python train.py --horizontal_flip=true --encoder_qk_norm=false --decoder_weight_standardization=false
Rows from block 6 of the encoder of a small image autoencoder, named by matrix and row number. Rows with one number belong to one neuron. Each number is 128 + 32 x the weight over its row's rms, rounded and kept within 0 to 255. All counts start at 0. Numbers have three digits each. After the name is the row's rms in percent of the matrix's.
Before each neuron's rows are labels from the 100 images, of 14976, where the neuron reaches its highest value: "patch colour" is the nearest of a few named colours to the mean colour under the peak. Only what is clearly more common there than usual is listed. The data: crops of objects in photos (Visual Genome).
# fc1: MLP up (encoder.blocks.6.mlp.fc1.weight, 512x128), inputs 0-127
# fc2: MLP down (encoder.blocks.6.mlp.fc2.weight, 128x512, transposed), outputs 0-127

patch colour: grey
fc1.189 075:064120095128144125132147100166114133107185194137151141126077139114116134149125163153105131088101128095160101157131074147060160162120117120141170119111160146207136096047102163124146024141175149117139181132096126126111142123138162147141154204133109112110115101129164145160085137149097146129189088112056161142073109145147138162141142142076099123168158099182095135144079089144110103112079
fc2.189 085:130136064146117099150089122087117131167146089116132168122113115100107147135119137106154136161157133134117156058146111135205100124168126136139132055173078141078158130059119122108113194162132090159169077116127113146094141133113148095179167063125162190110169105067116066119062141096168143143122167146104086106144113079103159061126141114089091179119045112107125144125103134116126155094131

patch colour: black
fc1.110 091:136163120092113164120144026113126085123113163142136193143100159153142106093091109086166140113095079092150118149186121124151192130099080149143137136122138118149149134080125117133145166119055089152113157122135100067136119101060106121146109116140116162133113119137079120136140158160104158135182114108097184101142094153155162088111153150069148198175122130113064105144198136099078072069092
fc2.110 093:147081129160130145074172155154111141114075122129146100192152064079075095097190150184114096162149149091079141092077121166136060131107122111177149212130077100134124144137134159158179110108135135099191139156166110194116160105184093149081167127079112133128104173142137123150168115113140151151131174132118142125127115131144158105133094119117148068146174171103180134114116115200133152141148

patch colour: black
fc1.73 094:089151072086126117102173161070072137105088170149138086148106112135130146112122112161125144109088158217172109106139163188130092108132076122168094108092150133140083174115127129102104096086145141137097143155119114141159142152097095096176168128080140138141157145098095116137070153083094099114136121167130124095129124090170098127095147152105114137137167175096141128196224042156106179086125
fc2.73 052:114059155112152152110105123191124072148099182147096130133112177130109144183100126160150063112146141098160123154124100090138103149148135101104107120108165105073086145103103073147099145154110116111186169156174143084144137098168160122096134144134110135072156178053140097116097138114088115184129167173134189091114122146150143106164049127128143120066059129160184133123135131197088141116156

patch colour: grey
fc1.466 103:141146131198035108126083135127129056149141113131149105133106046144076087130138148076126103125111157156126112142104123092093164170213124135089139090139182139087173138111129093158139187105123156123152159091131192080106154155153098152101160109132130113141121066153140172164132157127057104124114136100099141109130126115107063126167094143162091175144116131162071090097124119128110192105162
fc2.466 081:095159185166107162130062142102178129114111093096141129119118156088046165135148140111082124109118170125121151106118060113190131122175135124117064121129121119076128141145121058147115126129088133129118111140097126061160090101143086117110065110141113160108176166044159106166166168153090131129143130133154114172184147112123062117089121155134095164104138195137120100121092152186078163167110

patch colour: brown
fc1.408 082:137140129117083172102166133110158113110168174149098110142168198094136115167107131180117124170123158165106164115142075086104133151148107153121096124157109159101156105115157097104193128114072142165158094089170098121134052061086050141100133115094135172104159107180150104141147141152115147117091095112138109111129156148115103175109139124065086184118111121116124085091049090111164106118043
fc2.408 096:133117121072096096162078172095105141127093107085149149154138104119142126089075083138108090161117088140172129125137151143169160129154116130135196198081098144144184124145123132152077155173172121135152157229121120113105197143182227120133173156121070105105129117106163126135063100124073125176128133126134101157126120075136149055127140151143129121115149107147104145154187118170128144111144

patch colour: brown
fc1.236 080:150129171091160156098171152170130115176126121161165183160116150102124102129125186089145129134099087150122097148181128174138139154140175123105084173109126154154084026068075156123173159171076136091119124115140104177130077139102145094226152068111121153105162119157173133148123105118123115164137137087092209102107136165118123089150107159131101104132109161154113154108100163076091111122137
fc2.236 126:108127034158128123188098134084137133081172168157147144129120151147123165191141083130108138098156129107109136107110127134104148151128128178142133053120141106141154136212140098166109083086150100201137079150108163141125099136112117138084123199188146122094051155122115108129139171089126118118165130143132121118117127130159158115132099104081127108137255157116125156149165121176144122173126

patch colour: white
fc1.499 074:150126111173139101092123166090114150131144116121080186118083146064137145092134103108142096113123115178095081096115142136077095093149178113123178147160162122196112104168099092105117161131152185137134151104113112155229105150091106142167108119156128100158108183079174133172079128118134104158112110188120071194154105140076085162089179121073140147157139137108130090102087152132155111116077
fc2.499 065:121107045101176137139120085069115154133099129190074107103140107122162167169124147124150130123119124152154197162141171147128154153125151124108144144106155148162217161166128114133106109111136119129227171113142091116153167086095150110127110087137124179124128089122145179171065169067162159097145131125140170084052140140102109133178111131106114151143122110120064110159205100091135141128129

patch colour: blue
fc1.300 103:103108162092114134164124120167143078126137139155118098173133090151115115131118079057082154101210092128113138166119151134159150076177132112121124100097112141176102111187127122129158201108134172131097149109160205094097146106134154154170152171077150119107155102073104159139157138160135149203134155151166187160167155104131171182129151126134157165135191106101177103159086185106138102129162
fc2.300 109:095167106158140109141138187096128169183118086086149174174116146122137124161123135177155079136070124147172134107123147166076084174138141102131087080133162126102125139103147119106115102199095130119147117065155176128153132172130130074154168093185184113063161154143110133165084124119142150092127051122116103119107127111143080105142134116124131138146073124178140121060204105167186163168152

patch colour: grey
fc1.202 081:168148139102111163081129116177128125103077129149199111104137122117183117147131118136127104136147167168159159183152137112216124085164115096212158135114152159123135103068166174105203093131127115140113197149135133115119139096212101148127180090096114106164111165192129117092112142167069109166115125139158144090077139108131110115106146140118144080163076087157138179109165144148114124165165
fc2.202 088:110115097147125155182103139100136141145181190117083166125139108156099095163103180139166156111119146147071115120082151152120102174092096153122078102150142120136126117114119084131113124122086124192151092108125062192137111124111129117164083159233173087050171105097145158116145122162142180127133144139089143115187155191123083166149164077107111139145112129089129128084135122093125152117050

patch colour: black
fc1.27 083:196155144041088138157109117093167089070178112134172114132141139130124112103158123069140099131182175181145116126135150132161128128107059130149152162121089174095139197088125142182173161087113127116088185182161121174097160146146134081141157158083154124119106136171111158155177165131098174162130137155149111135159142098158116133104133156148147130106096053133109111086145131142167111156209
fc2.27 076:176121137125128144061161144189082200160036107109151128144089149169095156156104086185148121103147144060175146079132085088147157130123138142117121066153133188139139077105137162127117123168149151073144103086139088104138118118167098142163126164130127194079190131161140076093106080116123129146156150160120188114095190114119161094168160115106118128145145117140125140173114171156141146102134

patch colour: brown
fc1.165 127:094132132143101053145145116163063151112120125204172122136164143137121096102095129153140095134096108091149127122182134085138156197114155149201111184089126047155086130089119149080156192136147135151116105134146136074171119110147089182145137146066133143156149177099120129081151141126158127092115131111085165159176106077164108194155143125099148146112117154113169125197124159131160121096076
fc2.165 082:148113132184124119144125102109163149072085105126080156073117115122201114186114113101117123059131153151148176091142140138102100092105127050104176123074152134112159123163060115184127116119102124127087184124138135161144093111085115076157099128138093152181145158109107181147084169155105167193128135063115114194111088127114135193138060164166111129129099168127100098155092128142139135136112

patch colour: grey
fc1.85 085:102141180196079100093114096092132140122092104121079100127114114203181141182126166113112172145138149072118045109156140087131170120119148164212108153149164128182097186139133100102106119133113148076142114155099131143128157132068084108104150136133139098169177120124126066118115120136152136108201126100110161151117111145142126088112083104106145093123076104152138142108146211112100111131053
fc2.85 121:084179118046131174121084124129134129187161135109146136126192143180168146154132108065158108143161086094168205146103114058120114076155140103122109148126089169126094109123065179095121100163076164149115108079189115160084125149115180174172127162129134148056157083132086103069156122146130162169106170158124104126157138130164106127109116140120137134126113081113122081079123124155136139147107

patch colour: black
fc1.251 102:127123141144057081137133142175115127119135143150171144211147158106106119202100096104166148130116136165160112092135123064105177131171113140080167155136145093128149127096110136080075086132206176117179153134133118188115182119138172064139116115142133130100133135080130121122115098144112129089140190131136142189127159182097144064103182105083159108148132142191123172163089113173157090121112
fc2.251 125:114076134127197207124120081135143122147177120118147158090114141177189163161124133104131148121173140075131069152117125159146091108142151153122140077149114184167096135116176115107063170124085080190083076123170189099136157129123173142140111153073112052136132122125145140166072159113142133143095142106132148058158145071135127099155115098142175124099095091120141169072163090124109139136147

patch colour: brown
fc1.145 098:133105125121120127120172188121123140105105141087082058187071107144122134140094094166132133082088072135138114118107159166121125141096201150127122134155159163139137142083121179139061142101107121157102156184092161169139149113158144059170158090167130111075129113127156144104037081162141116109101086123115112098186119123087171131147107110118116118113143158140135173157135127195220110183127
fc2.145 075:182079157147143131139180174095045075106102153101101160114188090104132109127098119171097177108078097149089101169136135139102095195150123109136137148095131078148112175133109188138148120101098139164067121119231138128173084122111114133167119121141102150149102117112094128134153107109153128158088097043128117111111151103126184170130111143166135113194129107133177135115083072110099092120114

patch colour: grey
fc1.108 133:220148092165110167071109130067082097157131105149084062173145143116130090124114156127138145125141139141080139094136139170125136137183102181142117162160097133176095137163121119137146117176082082119114146133105133120070185117087108139120158089146155199087105117145125142125169170157115158099110104145120105128158109078219106177169109171131110134143124121135123081135167101115162103070045
fc2.108 128:104081151124218150178123114173105131114117115152170099168093150105110189115201153098134161148143097027088122193181130165136136131162110152138144112135160094132111133119100121115139111146139152082142163109159113163093152095171114107112136097104088129115197136129116116094141078090170092113076180108152134076120113145111119065101084115120174118093093123126134062183119096104092095128179

patch colour: grey
fc1.296 136:186117093141100181063102170107125116138157084109049057178163156080122083115149085174180118124112139137128109157175144132143133134160107105094156150125184131115106126137174105090112134127170106122119134146183109169092138132156152112105123075142124124111082139124112096201124147129165124143194163130156130030118060103162151176113124190080118115120090120142117103091120186114101139094116
fc2.296 139:124101143125115152164094120166118111154152137082177110140125154062131201143194154158157153146132134095052141171153109165117112140139070194194097081122140091120141150061148076123180103156126164116128159114128123139105116106179118087120138122099146148135190119179085084089148073101149135040134127120121119128136142124130108123100167048119160145096155099166107124191163155132162095120157

patch colour: blue
fc1.12 101:128114189112112108152120073147119066160154136132153162109127136102121169152100183082089138097203137126145128131121175085185192093176166122142138185123120122161131124058136081125112172133150130116142113124086149087157117135157098089115155130122121161104162129084089030127146116148153149155184154129150140122154151126162133106101158141126156148139214067123173183171076158149098144177166
fc2.12 095:086138067099151179114143164149168155080157115115124136173152122185139152178139127156202143108050156142114098169097125128113107163116111135098143147139157092105114130154159139191131078123121114172158119140143120175103103148141179149142099181169153111162132151115137191126088140137133147160108083090143117134142132139126089128195127097123101144144176133141152063073227106069129136037121

patch colour: brown
fc1.5 084:085161140118119181091151119059146086153118133104113148097146061207160091140165140124133155127152122141142102078136219193179168102178145158117106096158107167137113094140089148112090168107074146129097105169204165121127103146187149100153133120112102103151110126134128135149128146120125133072128106162141108112190098105160180115111170161081163082167140115156207159151126090139089128115120
fc2.5 100:137148093138126129128126092174074143091137134169117123157136104106150164182158112132151129092092150121100152121170074124097099154100106102142171231113131110135169135165193130155108104084140105082095159097088145112083111115117074176068137136178098143076168142116149148141110144125124103166141120119093109143076132143149063177142119107159079170122151156109087114113137121155110117000164

patch colour: brown
fc1.264 088:131179101110114155061121134107204109098077152122142143156133093139165157124148156179137090153139109109152114202098195129177135118193142161143070142116144074130126120160135132136135120167121132125149110129177138120122121137159174118097169145121079126115093117179059106113118170176111103117118122167084162093147141130148107091203107107138135204188135131126176102043118170086089172156136
fc2.264 087:135106060150188129177142105153110138148142115110180155145157168117112186139162100112102136116111176105087078048136091097104153158091162092121202113157106154114134146077143110178132118114113164187124185156085134158139119137108088139158105113079158121152157121040195118139134095147123110137094111095193133144123131153187162158097173069100128115107151112107079148156122106117165117101070

patch colour: black
fc1.503 088:145145160121146132125115081091155112159074081116137174132111174148111179124060129105086119122157116089174129177090163088089199152090150134136140104132133099125156106170121103181105097153104105072149075121116143085126093129118126110096098145111084153084135090100121113166169066169167159113083156113087162145128078195102099090139135079128070125113123205124122138105084140116162056077143
fc2.503 095:131172067107071161117153133104100082144126106166081177166106094096165102098156162166186118117129059111084176126076120117132138168097164126156103100125074126129109055065103126067118105142158153159124163122164107169085106205095093101156137086093142071104138144113103142092079138137118153117132099114165136126125148145171140131090106155127125140093175106179148078077157170183141104120155

patch colour: brown
fc1.31 100:118157113117152152137147068081141119135102141158093211123161218139183094041129160145149163082085063128145156205133133154127133123140081133088192106153131097161133104154167128115086152158118124135169101158120142142081147138134203142183118065107153112144097127109154106134129168124136113120123108160102169055184113142163101133156124146142174159161163124158151147157126149127172101167106
fc2.31 109:132154206183114170064100159129118093107119099101108091205132079149078135183090125094094137175138196084116080108119081103169117143108120123100141088125130121086121151130101176119161160123130176095127086169134057125119133142126082124124120129184089137137175128097127153134189116165088080144136139080158156144115144119128112101120110051143137090122060172101122108102097082137070143096143

patch colour: black
fc1.269 079:104124103129119162077105089117086116095171162186093160094091121115150146121132093122115145081148169208110121166130129141135090147080097107192146145092161152167179137140117164086138131118125078162122127068156112149140124070092105157151102137082112137152085089179089142156139129165072152165136082151110152222178153093126131110070142170132133130154103105118153072103048134137114082090127
fc2.269 084:119132161098095147067102114174135153139132092154090086212165118126138114129106153173094137117066106128141135118125142105148139088142125144129130040148108182102075125064124068143126108147112164113124104135131111107131151091141070161121164167079113174073129135092145109104170113109122148141128168180149099107115153166101175153137139120053092138122086126139087119099132196193167141227121

patch colour: pink
fc1.46 088:108154103146084154144110099193150085146168081173083134146143121095165213112201156170105137105132154116095155159116072111131130109088089119191147128139089137112150129103150146164094166158119166112087175096141188165131100117183122141118104187192118108055183125078101163125182112145136077159114094139121128100184088154135134160136173129181131127121112127121104123080104131131078103145091
fc2.46 107:157132235080151131132130146155134150128087111101159138142144111128110098161113142130128119145123149156150101149150135136137145151126141115074064185132140103147136117121150148076147058099130120119149042166144103108128114112050139075139184117043090212228100121192140111121091167135123153160116153139104145160114148123145118128107076165110155128126188117146153130121148160159175153125082

patch colour: black
fc1.406 100:101114109140128143106140111089149097151170142080131152153126130131087126084174097151094085123124085168128104159095131137117147080088088104131207121102062162140130171103101149128159152120184167133114120174182098130179091134062116142133157165105145125126097112060094231094097096160120153197116155159160141187177135148138117107119130067082116122156122134108129062127147076180097126120112
fc2.406 122:165129070120155169182121095191121155178129148154161125111137141155140163157169161136141084127127103075136169090130094155180103095146188097139101057176210097194163122118132145160142099143132077154115124121162133172131185113164190142119162092084145157099167139138105104127150142094144159094140129139081142099082131143126123132132192092153180144136179128142076143150110204142150082156118

patch colour: pink
fc1.56 101:142087115078132110124099146123163133104066189145124149094169131124146140103144112114145091136091072099128166173204189098093131105093097150138160196063140100106177146195133083159180146212134169058168120142095086078141082099162149137127150161178088092083154116143173103122137151088121153154128109133114150147127148145119074137135126087162110160108121128069125081133096110107111113136135
fc2.56 079:125157157122113112063123080133138153146208119108149145109077150078092145156068098139167152182155132081165109199125119152125144161067146126150129125115095111073113207121139090121122140133105118097109097182080073083136082127151165099152185165096146140161121127158165125109113164121183096166149161151147116103120109149166171042128155147153161094135149089102090109079163077106118160130119

patch colour: grey
fc1.164 082:135218162172129179122130088123169126167208127139104151138123161163159107146175174139143207130112102169113196111163138145063103167096127102151091088152155156133118133141112152137123136148087160067121077117218089132103114134133155155107132137139175127148145162152120145148108159067087155106145111135079111145130089101151142117167133195103148108083096122133166122089122203101092144148092
fc2.164 090:154097099093131126102139127071112112090101135104145120167111098085137123123109080174131124091140151126138040114056143153159129124143068092108115196085089119143110113096109146096098151135118079130123101129057166099125116080151112068125128099112157214071062114179167080113097148204145107130134122161154173121120133151154184205099146108126112139150134102088137144116132101125145100068143

patch colour: blue; cyan
fc1.107 103:138120155139128211114166106095131096181177152107205156150148095125164133149123170142104169117155184145203096121154154149158074119191158097169114134093120165095109157106099136102142136130163144106119108144189134167136132161182153115162156127154185132124153154151186081158069109134123121131122147152168120112164137109207172134130106061139159124184090140153115161127150114127073065109171
fc2.107 116:132131114109147130173089119115140172083157114179085124120140181151109137063123112141111127128093082098069151137107104119098153150063090167099124000144140105135120091080122127148137130136112120161137116151112136116112131121117113140115121143098097143142065112104070194094165157141096111148126079144124126116106098128090130038097138193105064113105209123114131102114137136131161137191076

patch colour: brown
fc1.383 109:132136162146158186101116162091134178140185127139066171111141153152128171117140146070138172044137079150129171134166170128123123156137098125102067082106102162143156088132087136198132108103167124161117114129113123145110101078060118103194179091161159142165086122085150181118108160166129152103107061147136136171149085142173135102122077136130120166114186172102125094108105153085169119116121
fc2.383 110:101127164104075121093118123071160085112127138161144123121141130080115124076134162120155119207088160150142107132120052153113122160151108155158113159124075062102064131123166133114115204182103168117107108112108101121107111131186149140046114188120132120114128115097101098111159196101140142110144153130127077106064137148105156115101193150129096183111118105149080134137167151137156206103173

patch colour: grey
fc1.490 126:084072147131058093197135150131090100134076133137198090107137087152085110128088169024177111157123169096144119093168146130140114117109166124128116126140058100116061095169183122162102137093103126108100123080100160118107121135152098112121124097099171102077152148057119134036154117084131154164105172127170116126083151104115119123150154108141168097131133130114137127160152126155163130093113
fc2.490 121:157165115111136136147082043148102149148158097132105126148152087137174135148120193154127098143100063057154160183170032125203111111138177152103138144125102175145123098084082102179121111170094163085166106172135130146076156185131157148089142157136111125098136073137144164128161136127146127182179165114154128131185101122182129090118124147133146127105156123174114103083159096135101149105124

patch colour: blue; cyan
fc1.140 088:159139226091126087083152032148120140057118158167161113142089183143112144112102106154125146090140134120158183102144145122103151127095129139118143131126135088071107087176136138062100165105143134080117109128128110141143116129093057112134109125118130147137174144159139129127123108145175049123135130196112165116194181113138134079078163131148138084127169150132177183120093170119164071130115
fc2.140 100:089155087106145149120086181124189081138208137113103077115132102151113129093110148149141126197100084089102159168070113130101084160122100118140125143139075167176116158086116082203137155147142157117155141098114068121104121100187161147099126089061138181143074134094157130159108146076108154160133133123114119094094080123113101156201119050131130136135149126118164086130124151130115184161130

patch colour: grey
fc1.332 100:157134140156144130167159110088131088110149116143112085082149139109116136135060163128148130122127146148131138151159147108147191171127182142067129114116183050092178125147133126120045105105102079070105124122141118106099167139177116167113076136126137113096109120118116088157180155113131064091129145112141097031138121122187088137116102139125153126122092105141122208132039073090175142149140
fc2.332 110:104119121065161136162124079156107178194099076088173143151136104097120184094185224157121089102082120087121193174169100165154105144157123135162133112122130107127148143093136172133162092144082117103176137117197131152169159113180142153104160147120123144097138113167114090135185123068163157111109121137124121140107120082133168081102170075121149171090184151150127133108166163096103110151137

patch colour: grey
fc1.248 095:147082143082150130080131065121051099131173160168067121119159101103195154102141139141118116141132159120101104134152137184140079121119099118107096151127124152186122112148138163081100152192117120116142158115164146160104196160059114156100184164124123170120139130116162133204097109149099120080112157117100086108084189136121152127145130042158155053126097139105151175164132080124124113141140
fc2.248 095:082113083127143168116092152185198194118143092165157137126077098146127121122076103127159083113083106158109152112102114141097130076156110155147128177089131119090135178064174116206174140046128123132148118135117094086146092139085141054120148131124161040119100114141139101120138152163140139151183097109157152118171127126144105125185136116146117189087076152096088104137113152106107129101093

patch colour: grey
fc1.391 088:115122094110100141072143142107175151128155083130138112130122173118140160064170115106144110120102139099104099178136122076112138080103124139115107111134086157160096178114119120135167123135116147098070196125065137115169101117075101065117112119072156131105090106157100181132153130157159041168143109162186176111170118126111158155114130149103151128196139093125110062081201160138076136170177
fc2.391 098:143108097141134115167097099133109105139110164157189095180111143151090108141100122106115105171164138162125113087111110126096118134137136142144127151149141091068136143182156141140099144138155103102173136147120081170105153203160132135088154067255057068104185139110151126114138134079095173102135151129163107112114181158140065155145098126106156153078126121153134138144080099096085143075075

patch colour: black
fc1.405 116:114115109119164156180155062156137119184138122121118162133090170105120131116153091234175139135114192192145137118077115091150105083084089122168207157073131134107112138145105138132117135156155127143114115114163059107145125107149124131089091177147135124179100118151118054152118094141060125176195186130130106071132121102154139136123133149177145178085113141160121170123095107159094150134120
fc2.405 111:095122146109167112141092115126109176154094092168144107184157115138135165103079147048113113084182074090138151118168155149209168085094114149109135106118099164168150125115164074193130152152166097093114116078098126142124095124069097161141101135172059124135156116126125163072083140113196187124083098101123203109126092119064139115117152129091132119125128117129117100142105122155136082172110

patch colour: black
fc1.13 083:074107133087171167158132151150127157139114065106117146041152166032103165130154082141120196089120118094151128097099081147121148111185112075109130128176129102111112152136099122091178161151161145156100145106122125147148131124103170158103108115068149088133179119046114090170102179120109086125149098175162148185135135108174074119185107136180140106128111104153095152122128146126111151153163
fc2.13 070:118111117101159141152105106132092120169123102144124145133141094123215121113137077179150170112099097065107122161127148155163097093153112130166189171171139184159133180121105125178095091078067085188110044146120105161116097148151138137135143184129114101136101102134136106062120102104180169095131113079072153123164113150103148130132092151068186115126140101155167129112124144061136127130062

patch colour: black
fc1.452 084:142165157098161146126136160153131137165178121141126157190162087091144144094138142173061140143138113155107088202101141165125125142184143081170119148143116147151061114054137119137107104175098140113110106146176094152119083104171096121192162181147128164106136119135131133128141085161121119162187143077059178135130159122155070059089140105115152126111099123156151118077084169072156170155111
fc2.452 136:141132147132132104075119055118115144087119128126113156130148190148133076130135050111141120111112119095117126109123112080200120151126125114124130109135155142112166110213111101117154142150128156150141163076126150164150103142123166179117127109087121113070144152140093091120130178160154142152097129117198120130092110180090242133152160093116085109136110114147116156153125125119068124255133

patch colour: black
fc1.370 086:154144144148185147144076045091128172170097130123145084153125079115111150152097064110132126112085166120076159073072114148099136133099092154151143114103150179074208133151124159072135107160122142110085129074135091138119164076138101148128158126072095142124132134155132175101122167061165117168191128144143112095126122127074151142093154139115128136146086161174190121189132129080166122143095
fc2.370 092:099138108093129137116102152154156130034157106116085113126112200155205124143138192113114168166106152114183157175132151132091123140140140124126137086103128079118069068116152075152103160125150146155125228123106110049141110148115135107130139121144175113075087115099136131092105084153101129172111107166130086146156099156142147115141133068137095133077163112127114145134185102133076140126205

patch colour: brown
fc1.338 110:139147123126126218144117091089172178150073137129106146144151206129135154088153120156111115114135117089145143099069102133105097186117062112186115124101160133141111158124101139141173124179135099099076186101142123117152127115171135153066106181062110149119093166134119117128095117042196110129140132101110120077146068098142173093150171155179157148069128151138090144135150123133132110100179
fc2.338 101:079170126140101058085098151138103112133131143127123089123086067146151173178092174078106152155165119153143131112164151085124112102117150071123091115079121115140133169151129129163063128099169112136146153193079129103118115145097150131187192105147170109139100148136151148099075124167113136151152119154101126138164117128101180099122052050134132177105154124094069158115155079125145069178076